config.yaml
model: "text-conditioned image diffusion model"
horizontal_flip: true
arch: "unet"
cond_dim: 192
text_encoder_activation: "swiglu"
scale_shift_norm: true
attention: true
adamw_lr_other_params: 0.00074
Rows from block 3 of the text encoder, named by matrix and row number. Rows with one number belong to one neuron. Each number is 200 + 30 x the weight over its row's rms, rounded and kept within 0 to 999. All counts start at 0. After the name is the row's rms in percent of the matrix's.
# gate: MLP gate (text_encoder.blocks.3.mlp.gate.weight, 336x128), inputs 64-127
# fc1: MLP up (text_encoder.blocks.3.mlp.fc1.weight, 336x128), inputs 64-127
# fc2: MLP down (text_encoder.blocks.3.mlp.fc2.weight, 128x336, transposed), outputs 64-127
gate.80,136,202,235,191,174,196,218,205,239,219,204,232,153,201,144,231,243,156,207,191,252,170,213,168,249,221,137,191,190,170,210,225,203,172,143,161,170,215,183,218,155,183,266,175,194,168,201,212,200,191,208,250,176,187,177,216,210,177,204,222,176,243,205,215,202
fc1.80,136,178,254,198,219,207,211,192,137,221,228,199,170,189,209,217,243,159,219,176,220,175,245,222,242,184,221,202,172,162,225,188,233,180,132,196,176,257,182,239,224,128,237,213,182,188,169,195,197,235,225,262,204,169,227,171,205,214,187,195,194,209,145,217,172
fc2.80,120,147,238,208,199,169,212,200,149,216,215,203,196,171,205,268,245,279,209,215,199,151,146,201,221,244,190,131,200,234,220,182,204,195,183,199,252,190,234,190,217,180,188,191,181,225,217,175,196,179,168,250,213,166,240,145,150,163,192,159,256,218,220,166,189
gate.81,068,209,176,243,124,214,181,226,198,250,176,237,261,197,131,196,154,183,201,152,131,203,230,183,187,247,151,240,210,182,223,162,232,173,166,225,224,229,212,195,173,171,180,184,263,242,136,189,222,219,206,190,220,212,218,197,185,233,206,184,217,199,206,204,215
fc1.81,067,208,210,223,189,165,164,175,189,166,180,172,200,192,168,196,204,159,190,124,189,224,194,202,207,208,181,200,219,198,166,172,255,208,196,251,233,212,149,176,160,170,213,179,225,228,137,195,232,196,183,143,228,199,177,192,210,177,196,201,157,182,194,224,114
fc2.81,064,175,176,155,219,253,161,202,197,193,183,205,178,202,220,205,205,227,215,204,201,167,270,212,215,260,216,188,192,195,218,201,178,200,163,116,268,168,160,205,194,138,227,208,156,176,188,179,222,149,204,205,231,194,222,202,248,167,178,109,227,212,163,237,168
gate.82,131,192,167,174,224,171,182,282,185,225,163,246,199,218,220,177,187,165,215,237,217,224,193,234,208,250,223,202,204,213,201,216,156,205,240,239,191,208,188,170,209,182,220,177,237,153,205,202,192,195,220,184,220,202,167,196,194,173,280,205,210,183,247,247,205
fc1.82,125,190,194,198,201,186,177,215,224,172,236,173,220,148,109,190,179,241,241,229,214,185,262,203,179,190,150,236,219,212,229,202,220,237,182,177,155,183,216,190,185,202,181,199,221,224,197,167,212,229,161,252,149,205,179,206,196,233,175,229,170,229,207,197,206
fc2.82,125,229,199,185,231,179,193,228,191,184,119,144,227,216,183,233,218,170,170,207,237,209,218,308,221,237,166,241,157,198,190,256,217,244,222,190,176,269,175,234,202,209,223,211,222,206,205,188,190,142,231,168,205,236,220,146,162,189,211,184,235,177,204,192,221
gate.83,061,211,194,186,201,286,219,205,195,205,190,194,168,240,147,237,220,203,152,178,194,263,248,228,185,194,198,237,226,218,190,190,205,181,197,197,224,268,215,197,221,216,193,213,199,154,244,163,210,179,250,182,198,125,210,232,202,204,223,181,202,225,182,251,174
fc1.83,069,198,89,171,202,277,180,232,209,206,200,201,203,171,174,170,112,195,241,196,167,203,211,209,205,201,175,222,209,216,153,121,194,209,165,231,196,242,183,174,190,205,242,208,161,199,216,134,224,230,198,196,196,174,229,168,228,192,223,219,181,221,161,156,150
fc2.83,064,214,238,203,226,209,200,208,193,262,185,171,233,244,197,250,175,215,187,181,223,220,233,247,184,197,163,192,160,173,192,198,198,252,228,204,175,248,175,243,184,198,263,219,212,197,240,232,220,228,196,244,202,224,238,207,194,202,166,236,218,223,203,247,231
gate.84,101,192,195,190,159,163,181,225,220,200,223,212,235,193,234,186,153,212,235,216,225,154,184,169,183,156,184,176,181,167,221,150,209,184,204,195,186,190,142,214,209,144,152,240,177,198,173,168,198,194,213,225,219,205,96,195,173,156,249,216,245,211,196,196,188
fc1.84,102,208,215,182,191,237,212,166,181,228,157,241,200,202,182,206,292,189,163,190,185,230,200,173,209,204,211,234,202,189,201,286,188,199,177,206,235,208,238,192,196,211,217,139,180,185,244,194,232,209,187,166,206,215,236,242,185,246,178,211,204,269,174,189,191
fc2.84,102,186,193,171,169,183,259,217,192,197,256,235,203,156,174,218,236,185,189,144,247,168,172,240,171,189,193,176,189,207,228,180,202,190,238,167,117,184,203,210,193,185,213,195,175,149,212,195,186,176,219,186,235,174,139,201,219,214,191,226,187,229,190,172,231
gate.85,085,222,167,215,193,183,237,215,245,230,166,185,176,140,173,158,173,187,184,190,229,179,146,242,246,241,203,220,215,241,184,124,151,151,195,220,192,213,196,217,228,165,167,166,183,208,217,181,285,171,181,174,239,192,202,205,161,207,211,212,192,189,175,235,200
fc1.85,076,178,211,191,221,126,223,217,217,216,116,207,218,238,230,224,178,167,196,204,205,159,216,239,173,232,208,168,183,222,190,183,211,191,184,148,223,194,214,229,195,164,240,217,184,197,164,242,162,227,202,254,212,176,186,195,136,191,194,220,208,168,200,213,191
fc2.85,070,222,244,213,203,190,182,200,232,141,201,217,186,197,220,78,237,225,218,135,227,200,177,152,168,183,183,235,209,217,231,186,250,191,191,143,186,210,187,144,248,208,229,230,221,177,134,234,208,184,183,196,248,232,207,192,215,191,251,211,218,227,208,189,202
gate.86,105,163,156,196,192,272,183,227,192,177,195,233,160,204,236,151,194,146,150,227,210,191,229,129,154,176,224,208,181,186,201,199,209,188,201,209,151,230,203,188,194,194,179,239,193,142,273,211,189,160,173,262,229,192,217,193,125,205,177,225,182,207,203,197,160
fc1.86,109,150,212,207,207,252,175,250,222,172,147,206,196,206,234,172,199,152,153,214,224,223,222,98,199,202,229,188,166,171,156,195,229,174,194,212,125,203,196,175,171,195,206,231,188,141,310,217,225,167,171,210,210,219,192,211,193,248,189,238,177,207,159,212,185
fc2.86,122,239,239,220,246,197,242,231,232,168,170,195,233,257,262,179,145,201,177,206,215,216,195,169,193,247,152,184,224,163,189,179,231,199,234,198,152,204,224,234,165,246,167,191,218,213,193,183,207,214,161,196,159,226,216,245,200,217,198,200,197,195,183,193,177
gate.87,146,157,178,159,239,209,181,238,137,186,238,174,258,194,180,216,197,232,174,180,160,221,208,156,200,170,255,196,244,156,157,255,233,215,222,183,214,192,221,239,227,213,229,193,177,182,175,217,151,219,230,183,215,163,182,239,238,204,199,245,253,172,179,169,170
fc1.87,131,153,276,206,178,224,157,214,173,187,189,138,241,185,164,208,228,214,145,202,175,240,162,177,173,166,175,207,195,197,225,196,197,231,274,159,209,200,241,278,197,247,276,149,180,190,188,220,194,212,180,201,201,188,232,173,200,201,223,203,252,163,151,189,202
fc2.87,148,158,219,183,151,177,256,207,192,200,205,236,243,186,213,129,206,175,225,186,177,136,198,209,201,193,196,175,186,231,228,166,200,202,205,199,124,147,177,142,211,198,171,203,153,215,169,241,233,160,216,156,179,206,220,219,151,165,171,158,226,141,157,203,206
gate.88,099,178,210,185,184,247,191,215,214,203,226,159,252,199,196,241,193,169,129,279,201,184,179,210,196,180,205,202,219,184,152,201,173,128,158,168,210,174,210,192,174,192,196,216,170,213,222,123,241,167,244,200,185,238,220,198,188,170,207,182,192,143,227,206,208
fc1.88,083,249,217,190,200,229,233,172,214,192,158,249,200,246,230,168,198,141,260,183,216,202,200,244,162,207,207,234,185,244,293,184,221,283,180,166,181,206,229,212,181,234,211,229,247,206,173,248,206,229,185,251,244,212,185,168,265,229,181,164,242,261,195,238,209
fc2.88,099,256,207,203,239,212,193,246,222,179,163,161,154,178,231,172,223,237,218,184,195,168,235,208,205,140,192,215,191,171,192,242,165,237,197,169,178,234,270,237,186,253,283,187,205,261,238,241,223,225,137,194,266,194,199,173,189,206,182,225,220,251,189,172,198
gate.89,092,215,211,227,228,217,270,222,170,161,193,258,176,201,164,190,175,205,224,247,203,231,181,238,196,205,218,212,221,234,153,196,192,175,161,189,138,178,161,192,165,198,191,178,172,174,278,131,220,163,192,289,207,184,196,180,180,135,227,223,165,179,228,203,175
fc1.89,088,254,199,199,153,209,172,208,242,177,288,232,232,195,128,188,225,194,211,220,229,203,197,218,247,188,213,189,234,194,206,173,222,225,270,193,252,189,237,165,222,165,181,199,151,191,252,154,220,185,201,300,217,174,146,181,235,219,207,237,218,235,191,177,194
fc2.89,095,175,220,183,206,257,211,156,145,186,192,204,127,222,146,203,225,238,234,237,195,263,184,213,222,241,139,203,211,153,161,204,204,173,204,186,152,239,203,198,159,264,190,269,232,192,178,201,184,230,216,189,187,154,221,165,172,185,213,153,204,234,220,182,220
gate.90,102,221,184,227,243,250,212,216,183,209,202,194,154,192,193,187,161,224,174,192,209,252,241,197,186,199,193,224,201,161,170,179,184,194,229,213,211,186,255,210,165,238,129,181,176,189,219,256,163,167,202,215,183,152,181,211,211,243,164,184,229,174,260,245,204
fc1.90,104,187,264,271,201,209,222,199,140,224,161,169,200,241,195,157,148,215,148,173,231,153,202,219,216,203,188,223,193,160,212,177,197,193,208,194,210,163,233,191,213,210,233,174,183,201,127,235,187,191,198,267,229,211,204,159,201,203,193,171,193,215,211,147,194
fc2.90,100,215,217,188,238,213,228,210,214,228,164,207,213,186,154,204,178,187,188,224,225,220,245,208,177,237,220,181,202,166,124,162,205,208,242,181,171,190,220,205,171,205,162,207,238,190,186,206,210,151,223,221,179,168,237,208,211,241,221,167,179,167,246,171,208
gate.91,064,285,173,130,181,216,173,208,168,212,196,257,230,205,178,265,221,178,213,192,192,258,207,270,248,195,202,210,211,243,196,168,178,203,219,186,193,240,179,252,197,176,222,217,132,185,252,225,198,111,237,173,208,154,216,189,273,212,209,224,219,202,228,256,182
fc1.91,057,175,142,233,205,200,211,213,243,184,165,236,213,247,176,210,180,213,188,201,153,212,181,184,174,236,227,126,225,200,191,140,177,204,215,248,176,188,156,169,218,218,187,249,187,164,258,194,163,195,186,164,231,150,199,231,206,194,211,281,170,245,133,194,144
fc2.91,057,228,204,162,225,207,202,145,228,254,190,207,216,196,156,181,182,158,210,225,159,169,187,230,211,170,179,207,166,186,243,226,219,169,213,192,133,187,178,240,182,191,218,172,179,195,206,212,190,145,222,253,151,154,174,149,200,235,288,221,187,200,191,204,159
gate.92,093,173,218,247,260,200,191,228,193,216,214,204,189,285,207,230,213,214,222,171,165,226,223,135,127,214,207,170,191,185,223,185,233,163,205,215,189,172,177,199,260,222,185,193,178,196,222,204,175,273,209,164,212,186,195,203,200,186,210,226,223,228,230,193,220
fc1.92,091,226,182,186,216,252,228,198,203,206,210,177,194,173,185,168,168,191,221,230,204,149,142,182,273,227,234,236,222,210,195,223,239,197,250,224,198,195,183,206,189,240,168,228,178,191,191,154,182,189,230,183,213,199,247,103,188,174,193,222,171,197,117,164,187
fc2.92,087,165,239,189,163,186,209,199,200,264,206,189,173,186,160,220,165,262,221,170,224,180,213,214,168,207,166,179,251,198,213,191,137,229,150,192,149,197,201,219,148,216,244,139,205,222,255,198,210,186,237,206,203,260,243,204,226,209,235,238,187,202,210,188,199
gate.93,106,198,217,214,217,166,232,180,190,230,198,249,215,227,212,160,186,163,191,228,108,219,183,192,204,157,184,194,225,220,256,208,199,182,225,242,198,204,167,219,196,216,192,216,187,155,198,173,202,180,228,173,215,225,199,145,184,194,195,224,210,211,204,238,161
fc1.93,113,196,124,186,229,213,221,199,189,195,182,194,197,177,252,222,205,214,260,183,192,256,241,162,231,204,246,161,188,245,157,228,205,219,232,221,231,235,192,188,170,200,186,167,175,207,221,191,210,181,168,209,196,200,201,222,201,156,226,248,230,177,143,195,208
fc2.93,113,204,157,217,196,238,225,280,215,162,204,237,169,216,224,179,181,173,165,118,190,177,215,177,161,195,237,199,206,230,245,222,184,220,251,180,217,152,206,221,214,191,211,238,206,203,207,191,221,205,226,236,196,215,222,198,218,173,236,263,205,230,182,209,212
gate.94,127,150,174,179,216,204,195,244,170,236,212,210,202,231,211,197,255,153,230,180,200,148,221,191,171,233,217,192,202,184,256,205,191,193,171,249,145,205,185,195,228,209,225,237,243,232,188,187,166,224,234,128,218,238,189,232,215,182,191,210,180,232,195,235,155
fc1.94,117,244,216,247,229,226,204,176,187,176,181,193,194,229,232,178,243,264,206,207,224,181,208,249,183,205,193,186,121,217,170,211,162,146,246,129,189,202,245,259,182,209,222,196,186,195,185,182,177,186,133,250,227,172,207,172,236,208,207,154,214,194,187,170,244
fc2.94,120,193,220,228,205,184,173,218,183,243,215,207,191,217,206,116,214,155,218,240,160,172,182,238,190,193,210,226,144,204,202,207,264,201,231,223,187,144,234,186,171,205,265,155,208,204,168,235,195,184,143,219,201,211,221,216,224,178,194,200,186,138,206,131,141
gate.95,072,230,270,170,174,209,188,183,157,241,159,98,191,197,206,171,236,227,250,211,224,220,223,208,251,200,258,195,246,180,195,240,205,180,197,172,197,195,216,220,236,219,132,226,177,188,239,228,191,194,216,160,197,208,208,172,208,185,218,199,186,179,230,237,253
fc1.95,071,182,226,201,181,180,260,161,197,211,214,127,195,183,206,174,191,255,221,189,172,206,208,219,238,238,237,223,183,215,212,205,207,118,207,196,171,209,195,239,213,228,172,201,246,230,208,204,233,206,207,162,190,206,236,180,243,173,254,205,176,206,185,265,224
fc2.95,073,169,175,211,222,128,210,229,194,223,183,233,176,137,183,129,169,238,197,210,249,203,198,197,244,213,189,188,190,211,137,194,210,149,173,271,215,246,224,189,189,174,183,202,205,210,203,226,198,199,229,202,209,182,169,207,189,229,191,167,159,199,234,185,185
gate.96,111,192,197,198,227,204,237,165,191,247,206,138,173,195,117,186,215,178,196,180,151,168,209,219,192,180,135,189,201,181,230,160,242,268,153,236,205,154,194,194,259,158,151,169,254,198,169,165,171,194,173,227,175,208,171,187,215,217,213,206,186,180,192,190,218
fc1.96,109,207,237,206,210,137,223,209,208,203,229,231,199,227,245,198,159,217,209,157,199,210,217,212,177,251,198,225,201,203,216,259,175,179,246,174,161,251,207,209,204,234,141,152,171,202,242,207,154,193,141,144,225,189,175,172,219,195,198,219,182,215,218,164,138
fc2.96,127,211,178,266,216,229,260,208,238,155,160,229,174,163,237,207,191,175,206,157,236,192,144,211,176,226,238,134,215,184,122,160,172,179,227,227,221,201,238,236,215,220,200,224,228,205,265,245,214,196,214,179,213,163,218,188,190,188,195,148,179,166,180,190,211
gate.97,114,218,217,204,193,224,206,116,250,192,188,165,187,198,235,184,159,196,193,191,234,167,164,235,187,202,238,254,193,178,225,203,169,215,189,205,169,197,208,227,201,247,183,180,214,257,214,233,148,241,161,222,184,245,176,186,188,168,216,242,124,197,182,163,213
fc1.97,110,172,196,172,237,167,205,248,173,199,134,172,208,189,241,201,249,183,241,198,172,218,179,160,156,213,165,193,226,207,173,238,209,211,211,195,236,205,190,187,197,168,224,222,255,162,187,167,213,173,197,139,178,137,222,176,205,184,214,179,273,156,228,193,191
fc2.97,109,204,225,173,172,208,208,221,183,195,216,150,212,215,239,190,127,183,202,245,206,228,178,191,142,177,240,159,213,163,194,169,217,208,207,171,169,199,214,201,205,198,178,232,212,208,226,198,142,205,213,204,198,210,246,205,246,186,177,179,170,129,194,182,224
gate.98,067,238,216,152,175,213,180,203,200,167,242,185,217,198,209,146,186,199,227,179,218,212,229,172,209,172,139,160,188,172,156,190,220,191,244,213,256,142,236,200,210,219,246,172,221,180,175,186,145,227,208,166,220,183,215,182,132,240,170,224,199,203,233,201,198
fc1.98,073,245,163,183,179,190,154,215,227,212,231,177,252,150,213,144,215,212,189,210,213,242,224,212,202,209,154,166,180,248,145,186,182,225,250,259,202,162,171,174,202,218,223,208,164,261,224,201,159,155,216,138,253,203,195,201,171,216,209,228,153,200,226,219,210
fc2.98,077,220,206,210,242,165,174,169,204,219,220,208,257,190,168,169,218,197,186,227,245,183,153,189,209,181,217,148,186,206,212,256,204,189,179,170,181,200,248,204,194,268,239,154,226,199,206,200,242,216,169,128,254,231,167,172,197,180,199,179,193,213,149,245,215
gate.99,069,215,170,242,204,243,185,179,227,185,229,208,159,230,169,220,162,157,238,183,234,232,168,193,165,236,134,274,190,189,211,215,155,149,225,211,204,205,187,152,230,174,173,208,167,173,204,174,245,221,241,215,220,198,221,152,196,196,184,181,195,174,188,220,167
fc1.99,069,169,231,228,171,229,188,210,211,207,221,204,185,208,194,194,166,182,236,255,225,150,171,164,216,248,197,239,136,238,206,207,166,173,218,224,179,191,201,189,178,131,223,217,163,246,189,157,211,201,251,169,167,226,200,172,217,179,235,221,224,221,204,214,144
fc2.99,065,209,187,231,165,215,217,183,204,208,177,168,219,195,229,240,157,216,242,181,207,241,249,186,189,245,194,256,206,207,212,152,143,235,220,233,206,238,182,193,221,168,154,185,209,223,192,179,152,107,126,189,228,253,209,246,180,182,194,169,188,187,199,175,201
gate.100,073,174,198,203,182,237,217,243,189,235,196,221,213,223,186,169,198,221,191,219,229,186,187,191,211,198,196,191,178,190,199,234,258,173,210,279,211,185,193,237,248,281,201,206,155,217,210,207,235,198,236,157,205,173,214,238,139,225,228,154,171,210,228,177,196
fc1.100,065,198,214,216,196,191,199,158,214,214,173,218,224,179,201,280,164,235,153,220,172,222,215,148,172,162,207,214,146,198,186,181,175,207,195,199,209,233,202,224,198,238,199,202,195,268,175,247,154,145,218,153,210,251,151,215,181,184,192,245,195,203,210,229,169
fc2.100,066,214,175,206,188,194,174,215,243,158,214,218,240,221,224,209,197,176,182,232,149,220,223,215,200,258,202,167,217,148,158,220,232,158,207,220,142,198,144,161,239,242,214,193,170,196,164,184,159,140,228,208,180,220,191,227,203,202,261,200,193,230,216,212,203
gate.101,070,194,240,229,214,227,199,212,242,175,204,163,165,208,179,180,208,161,188,259,227,243,236,206,217,213,197,176,169,184,150,176,142,223,207,258,265,210,189,146,221,224,223,222,247,179,196,187,191,271,186,184,254,152,170,168,204,171,220,204,197,192,227,222,257
fc1.101,069,202,213,193,201,171,184,199,203,215,206,220,230,228,236,189,192,258,207,182,252,176,213,140,167,202,227,183,239,153,202,211,247,196,226,201,231,188,206,135,224,187,192,200,223,190,192,153,205,196,225,163,215,208,192,233,214,200,222,170,198,165,207,181,126
fc2.101,070,219,173,227,196,196,199,195,288,229,206,186,188,153,193,185,220,150,235,211,192,205,186,185,214,209,172,195,248,194,208,146,129,212,214,180,207,214,158,207,185,228,212,154,153,243,176,190,169,184,231,139,211,255,206,187,220,146,168,195,189,258,196,186,183
gate.102,118,233,228,274,222,213,178,179,164,274,215,245,208,162,201,178,184,219,200,171,152,232,145,173,199,167,206,264,225,197,152,177,184,141,176,190,182,197,222,199,205,169,144,191,204,156,253,146,190,152,266,171,270,199,209,197,208,193,163,195,225,184,194,214,189
fc1.102,120,224,186,220,224,201,204,159,175,235,172,236,181,224,197,244,197,154,157,213,189,207,169,166,178,172,231,215,202,207,192,198,198,213,208,241,190,226,182,289,221,183,188,222,179,170,218,200,206,272,204,232,174,205,210,166,248,166,201,194,237,196,153,213,223
fc2.102,116,167,252,265,244,154,159,220,191,198,180,189,211,206,185,195,194,223,176,227,216,174,183,233,178,267,214,183,190,192,180,206,198,157,256,236,115,173,233,172,137,139,168,177,185,181,190,167,156,203,281,140,199,207,201,168,179,179,232,187,240,180,178,202,196
gate.103,108,191,201,210,227,190,210,204,175,163,214,165,187,170,254,209,172,216,202,174,212,207,204,188,203,198,197,199,166,220,191,168,161,258,169,227,210,213,224,162,222,184,240,160,201,166,145,198,202,241,199,158,200,196,152,203,153,152,138,225,206,248,177,208,166
fc1.103,106,211,182,215,192,198,222,218,187,284,210,213,212,228,206,192,189,176,211,209,212,174,192,178,239,143,189,190,166,175,181,204,186,188,163,197,204,165,205,202,225,227,163,234,200,207,224,198,206,168,193,186,187,220,230,192,190,238,154,241,166,179,220,166,206
fc2.103,104,174,230,200,207,202,187,228,152,201,161,190,178,184,167,188,245,201,198,236,221,178,220,213,214,234,236,136,198,206,184,181,163,221,191,205,199,258,240,212,217,225,163,252,235,213,211,176,159,188,174,200,216,225,206,161,210,176,202,215,174,219,220,200,274
gate.104,079,149,168,260,226,173,196,157,216,240,233,247,198,198,184,175,205,221,205,193,234,149,184,193,175,177,210,223,197,201,185,208,212,188,149,151,184,229,180,201,197,208,175,131,175,156,198,151,226,180,247,224,164,195,218,211,212,257,194,183,201,193,136,216,235
fc1.104,080,189,170,224,267,235,234,223,167,230,212,198,182,219,178,236,181,252,205,252,196,234,189,214,229,209,214,223,196,245,171,219,215,189,155,252,200,229,278,189,198,245,167,237,158,178,222,206,167,194,183,184,246,231,180,182,200,207,245,152,137,173,192,244,142
fc2.104,080,253,212,195,206,167,204,229,166,216,181,196,137,202,169,180,161,190,246,194,202,255,200,170,176,213,180,208,207,210,233,177,206,143,168,145,187,235,215,164,208,222,157,173,173,188,175,168,171,157,197,231,219,219,227,153,190,238,237,239,226,222,204,153,208
gate.105,084,196,233,187,230,182,200,170,192,120,209,200,172,215,222,129,257,216,241,177,225,213,201,216,228,176,239,251,213,204,205,192,252,267,196,179,207,280,221,217,158,246,169,192,231,204,167,212,193,241,146,165,249,221,145,207,182,186,181,178,213,181,179,212,208
fc1.105,088,175,204,224,210,240,176,203,174,174,223,170,219,128,182,203,249,154,230,214,207,179,181,148,204,178,133,165,179,154,171,271,206,266,230,198,195,218,228,145,245,178,231,151,196,220,200,228,213,221,161,210,207,230,199,212,155,251,200,234,208,187,224,129,138
fc2.105,077,182,200,193,215,188,192,161,258,245,220,226,172,230,178,259,186,216,177,194,203,225,209,212,224,276,177,166,223,155,215,184,187,187,187,162,218,207,160,255,215,158,215,214,216,219,203,195,189,130,243,203,216,173,171,195,233,233,196,178,255,200,244,188,147
gate.106,079,232,176,207,201,207,245,240,229,234,207,226,219,189,147,159,155,204,220,231,194,169,211,237,165,276,233,195,213,198,182,167,184,153,156,242,169,187,200,184,207,198,209,258,210,148,124,151,193,221,175,208,195,172,170,180,210,159,221,199,210,222,215,230,237
fc1.106,081,184,218,165,192,220,178,205,90,186,185,152,181,269,197,234,223,158,172,177,201,185,136,207,221,167,193,189,169,200,188,209,202,218,262,231,280,224,209,203,213,228,192,180,163,228,240,234,212,201,173,212,238,229,220,215,179,224,207,189,230,195,248,188,195
fc2.106,073,198,172,116,196,210,211,236,219,203,169,221,151,208,220,203,213,222,228,207,228,242,189,198,207,182,128,218,194,173,204,230,201,232,200,217,113,187,197,216,227,240,205,134,224,179,185,199,164,162,195,229,225,163,169,195,168,229,185,265,161,204,199,175,202
gate.107,164,174,232,207,170,205,173,238,248,176,152,217,147,206,224,191,240,178,159,253,232,239,149,184,218,146,239,251,154,220,210,228,220,187,192,175,180,186,179,169,200,196,184,227,144,176,224,172,199,207,211,235,249,214,233,232,152,228,189,211,176,241,161,212,239
fc1.107,158,199,196,230,157,247,165,209,228,168,170,253,144,231,269,195,254,162,167,220,247,259,165,179,195,115,275,226,189,238,178,212,185,142,220,182,198,185,188,190,206,200,198,225,154,186,255,212,192,181,192,240,223,192,244,198,197,210,170,194,154,212,171,220,229
fc2.107,171,213,195,247,247,210,224,221,212,173,154,225,185,202,248,215,215,197,214,272,236,189,236,195,211,225,195,144,155,177,148,205,159,205,189,147,172,170,198,206,190,211,208,205,182,177,205,178,181,110,167,205,220,223,228,227,176,197,181,174,172,197,192,205,219
gate.108,100,169,206,238,229,217,175,197,185,195,217,133,137,170,236,176,186,219,172,186,204,217,155,233,244,225,196,209,264,213,157,236,228,216,178,201,157,211,270,164,175,168,169,218,218,200,236,178,234,172,197,209,167,239,220,185,233,180,198,218,220,183,249,250,267
fc1.108,090,219,215,152,212,206,191,242,221,174,242,189,227,149,235,188,217,215,197,200,226,156,187,161,203,182,191,161,200,174,187,210,201,206,174,192,243,206,203,242,231,204,200,200,220,191,194,224,226,208,142,197,255,206,158,220,194,201,213,218,195,192,220,151,165
fc2.108,085,229,247,221,231,209,199,162,208,231,207,190,193,186,193,189,153,195,214,183,238,229,207,245,218,150,195,247,218,195,165,186,187,163,220,184,169,156,245,127,253,202,143,210,171,177,231,206,186,253,200,133,198,211,253,233,182,175,187,214,188,207,250,197,217
gate.109,091,195,190,196,260,224,233,269,173,227,139,166,237,189,250,167,187,232,211,195,225,136,171,201,216,226,243,195,225,249,149,197,160,237,164,204,138,180,189,226,221,172,201,197,177,213,158,199,201,213,170,202,173,216,206,186,198,187,184,240,168,193,216,172,233
fc1.109,101,172,221,245,148,200,209,174,204,181,189,256,162,234,206,226,226,174,145,197,223,221,194,226,189,218,150,221,207,187,246,189,211,138,237,206,136,208,219,177,107,200,216,251,187,243,222,165,163,214,191,210,219,162,213,194,199,198,193,156,195,252,188,211,219
fc2.109,098,221,219,201,225,192,243,235,210,197,202,213,238,245,235,159,171,189,238,253,231,174,218,232,201,232,226,221,153,206,218,210,247,168,193,164,181,232,248,172,143,218,203,180,169,228,158,176,207,162,191,241,223,194,203,186,247,169,199,145,186,168,175,226,207
gate.110,120,215,222,197,251,178,210,188,177,236,215,139,245,205,195,213,171,198,196,169,228,151,265,199,225,194,181,202,193,248,198,168,226,226,220,197,247,228,155,186,226,221,204,196,185,158,220,132,209,186,172,156,191,199,164,218,261,173,225,246,180,162,217,215,177
fc1.110,121,197,178,220,131,198,202,168,231,165,193,236,148,148,182,154,247,179,185,213,208,197,177,257,244,206,244,161,204,174,233,253,189,137,268,273,178,157,205,201,210,208,191,189,253,224,206,259,252,213,200,199,216,182,218,218,186,203,175,176,236,252,242,185,198
fc2.110,134,201,218,267,211,218,204,155,206,177,243,219,201,193,235,164,204,237,261,215,210,225,207,201,232,234,200,220,259,175,139,215,194,174,172,202,210,235,199,170,201,200,176,180,116,213,195,221,193,187,170,212,264,215,235,149,205,169,181,200,144,228,171,190,214
gate.111,080,220,215,271,227,241,215,185,203,176,197,166,161,219,246,166,215,208,220,240,158,189,167,201,204,144,186,160,145,177,147,159,225,230,177,213,197,173,256,177,148,183,262,153,192,182,160,185,173,160,197,245,243,205,173,234,189,194,166,231,202,189,189,155,210
fc1.111,084,163,181,122,180,169,131,248,174,199,220,198,236,176,237,222,233,166,160,180,178,161,159,220,179,199,191,213,222,220,259,199,191,221,159,215,157,227,187,207,206,176,163,209,159,190,185,173,200,209,250,178,195,234,219,156,241,167,214,181,188,220,154,173,174
fc2.111,076,214,208,226,167,174,255,232,144,159,263,253,177,143,203,214,228,201,209,217,224,178,223,190,218,158,178,217,174,193,220,195,280,211,174,184,239,172,173,206,196,153,210,193,206,193,168,272,250,191,181,181,192,151,181,166,204,215,166,188,191,213,178,224,199
gate.112,093,223,246,206,199,263,204,212,189,221,184,247,173,242,201,193,210,200,210,146,168,196,201,148,176,199,224,225,228,218,220,223,264,172,194,177,100,243,166,235,193,173,207,171,218,194,201,210,190,164,173,200,217,210,214,216,221,182,182,147,184,184,171,210,160
fc1.112,082,191,202,240,161,232,220,212,215,220,245,154,226,158,201,173,187,213,174,228,203,237,182,249,224,195,192,214,224,187,211,197,228,228,134,192,206,165,214,185,255,179,159,209,220,162,177,205,168,266,228,255,285,258,207,216,201,188,152,215,123,183,219,193,229
fc2.112,084,180,168,244,166,186,125,197,255,169,207,188,218,254,233,200,230,155,167,227,195,194,161,187,177,203,205,136,198,237,207,191,217,233,217,236,184,171,213,210,202,241,202,217,129,237,204,197,195,247,277,180,231,177,198,186,173,209,226,180,235,218,220,248,150
gate.113,107,216,169,220,180,202,232,201,189,215,186,204,267,227,195,241,204,194,252,229,179,183,213,158,226,170,253,250,198,239,180,208,173,178,216,208,213,233,200,163,194,171,113,219,181,208,206,192,242,191,213,127,162,172,188,183,197,200,224,198,188,223,206,235,148
fc1.113,115,208,200,165,228,173,203,224,172,203,223,226,147,197,198,221,199,169,211,160,207,173,216,259,194,198,150,214,171,167,224,227,208,223,176,185,234,200,239,186,222,211,210,159,238,202,233,218,178,242,163,224,155,248,235,169,193,168,155,166,184,207,184,123,204
fc2.113,107,172,188,168,239,217,138,183,184,242,194,198,230,172,181,204,218,153,231,237,191,219,166,160,221,190,237,220,182,212,201,251,198,136,219,171,195,204,144,179,217,181,151,201,189,221,233,158,174,225,224,184,220,226,202,187,191,201,178,196,207,157,176,215,220
gate.114,140,196,173,158,191,209,215,166,234,239,186,162,215,130,200,146,205,193,133,181,170,204,208,164,190,228,183,222,201,185,220,228,187,231,199,189,227,145,210,207,201,159,178,181,206,176,225,210,185,216,255,124,188,226,186,196,187,217,235,190,152,240,231,257,162
fc1.114,145,202,222,246,177,227,217,172,222,285,234,231,248,184,226,184,176,199,205,178,159,191,240,161,172,222,204,203,233,163,177,199,192,205,176,218,178,147,207,212,191,222,190,165,224,190,179,192,198,223,219,132,162,194,180,141,183,144,229,211,141,229,215,182,208
fc2.114,157,236,167,222,191,205,179,161,156,181,154,184,209,212,183,189,195,219,212,210,244,195,253,221,248,195,213,149,250,197,157,188,152,204,198,239,192,202,234,183,194,191,173,172,172,229,213,238,177,166,165,227,227,173,217,212,202,187,190,239,230,181,174,182,175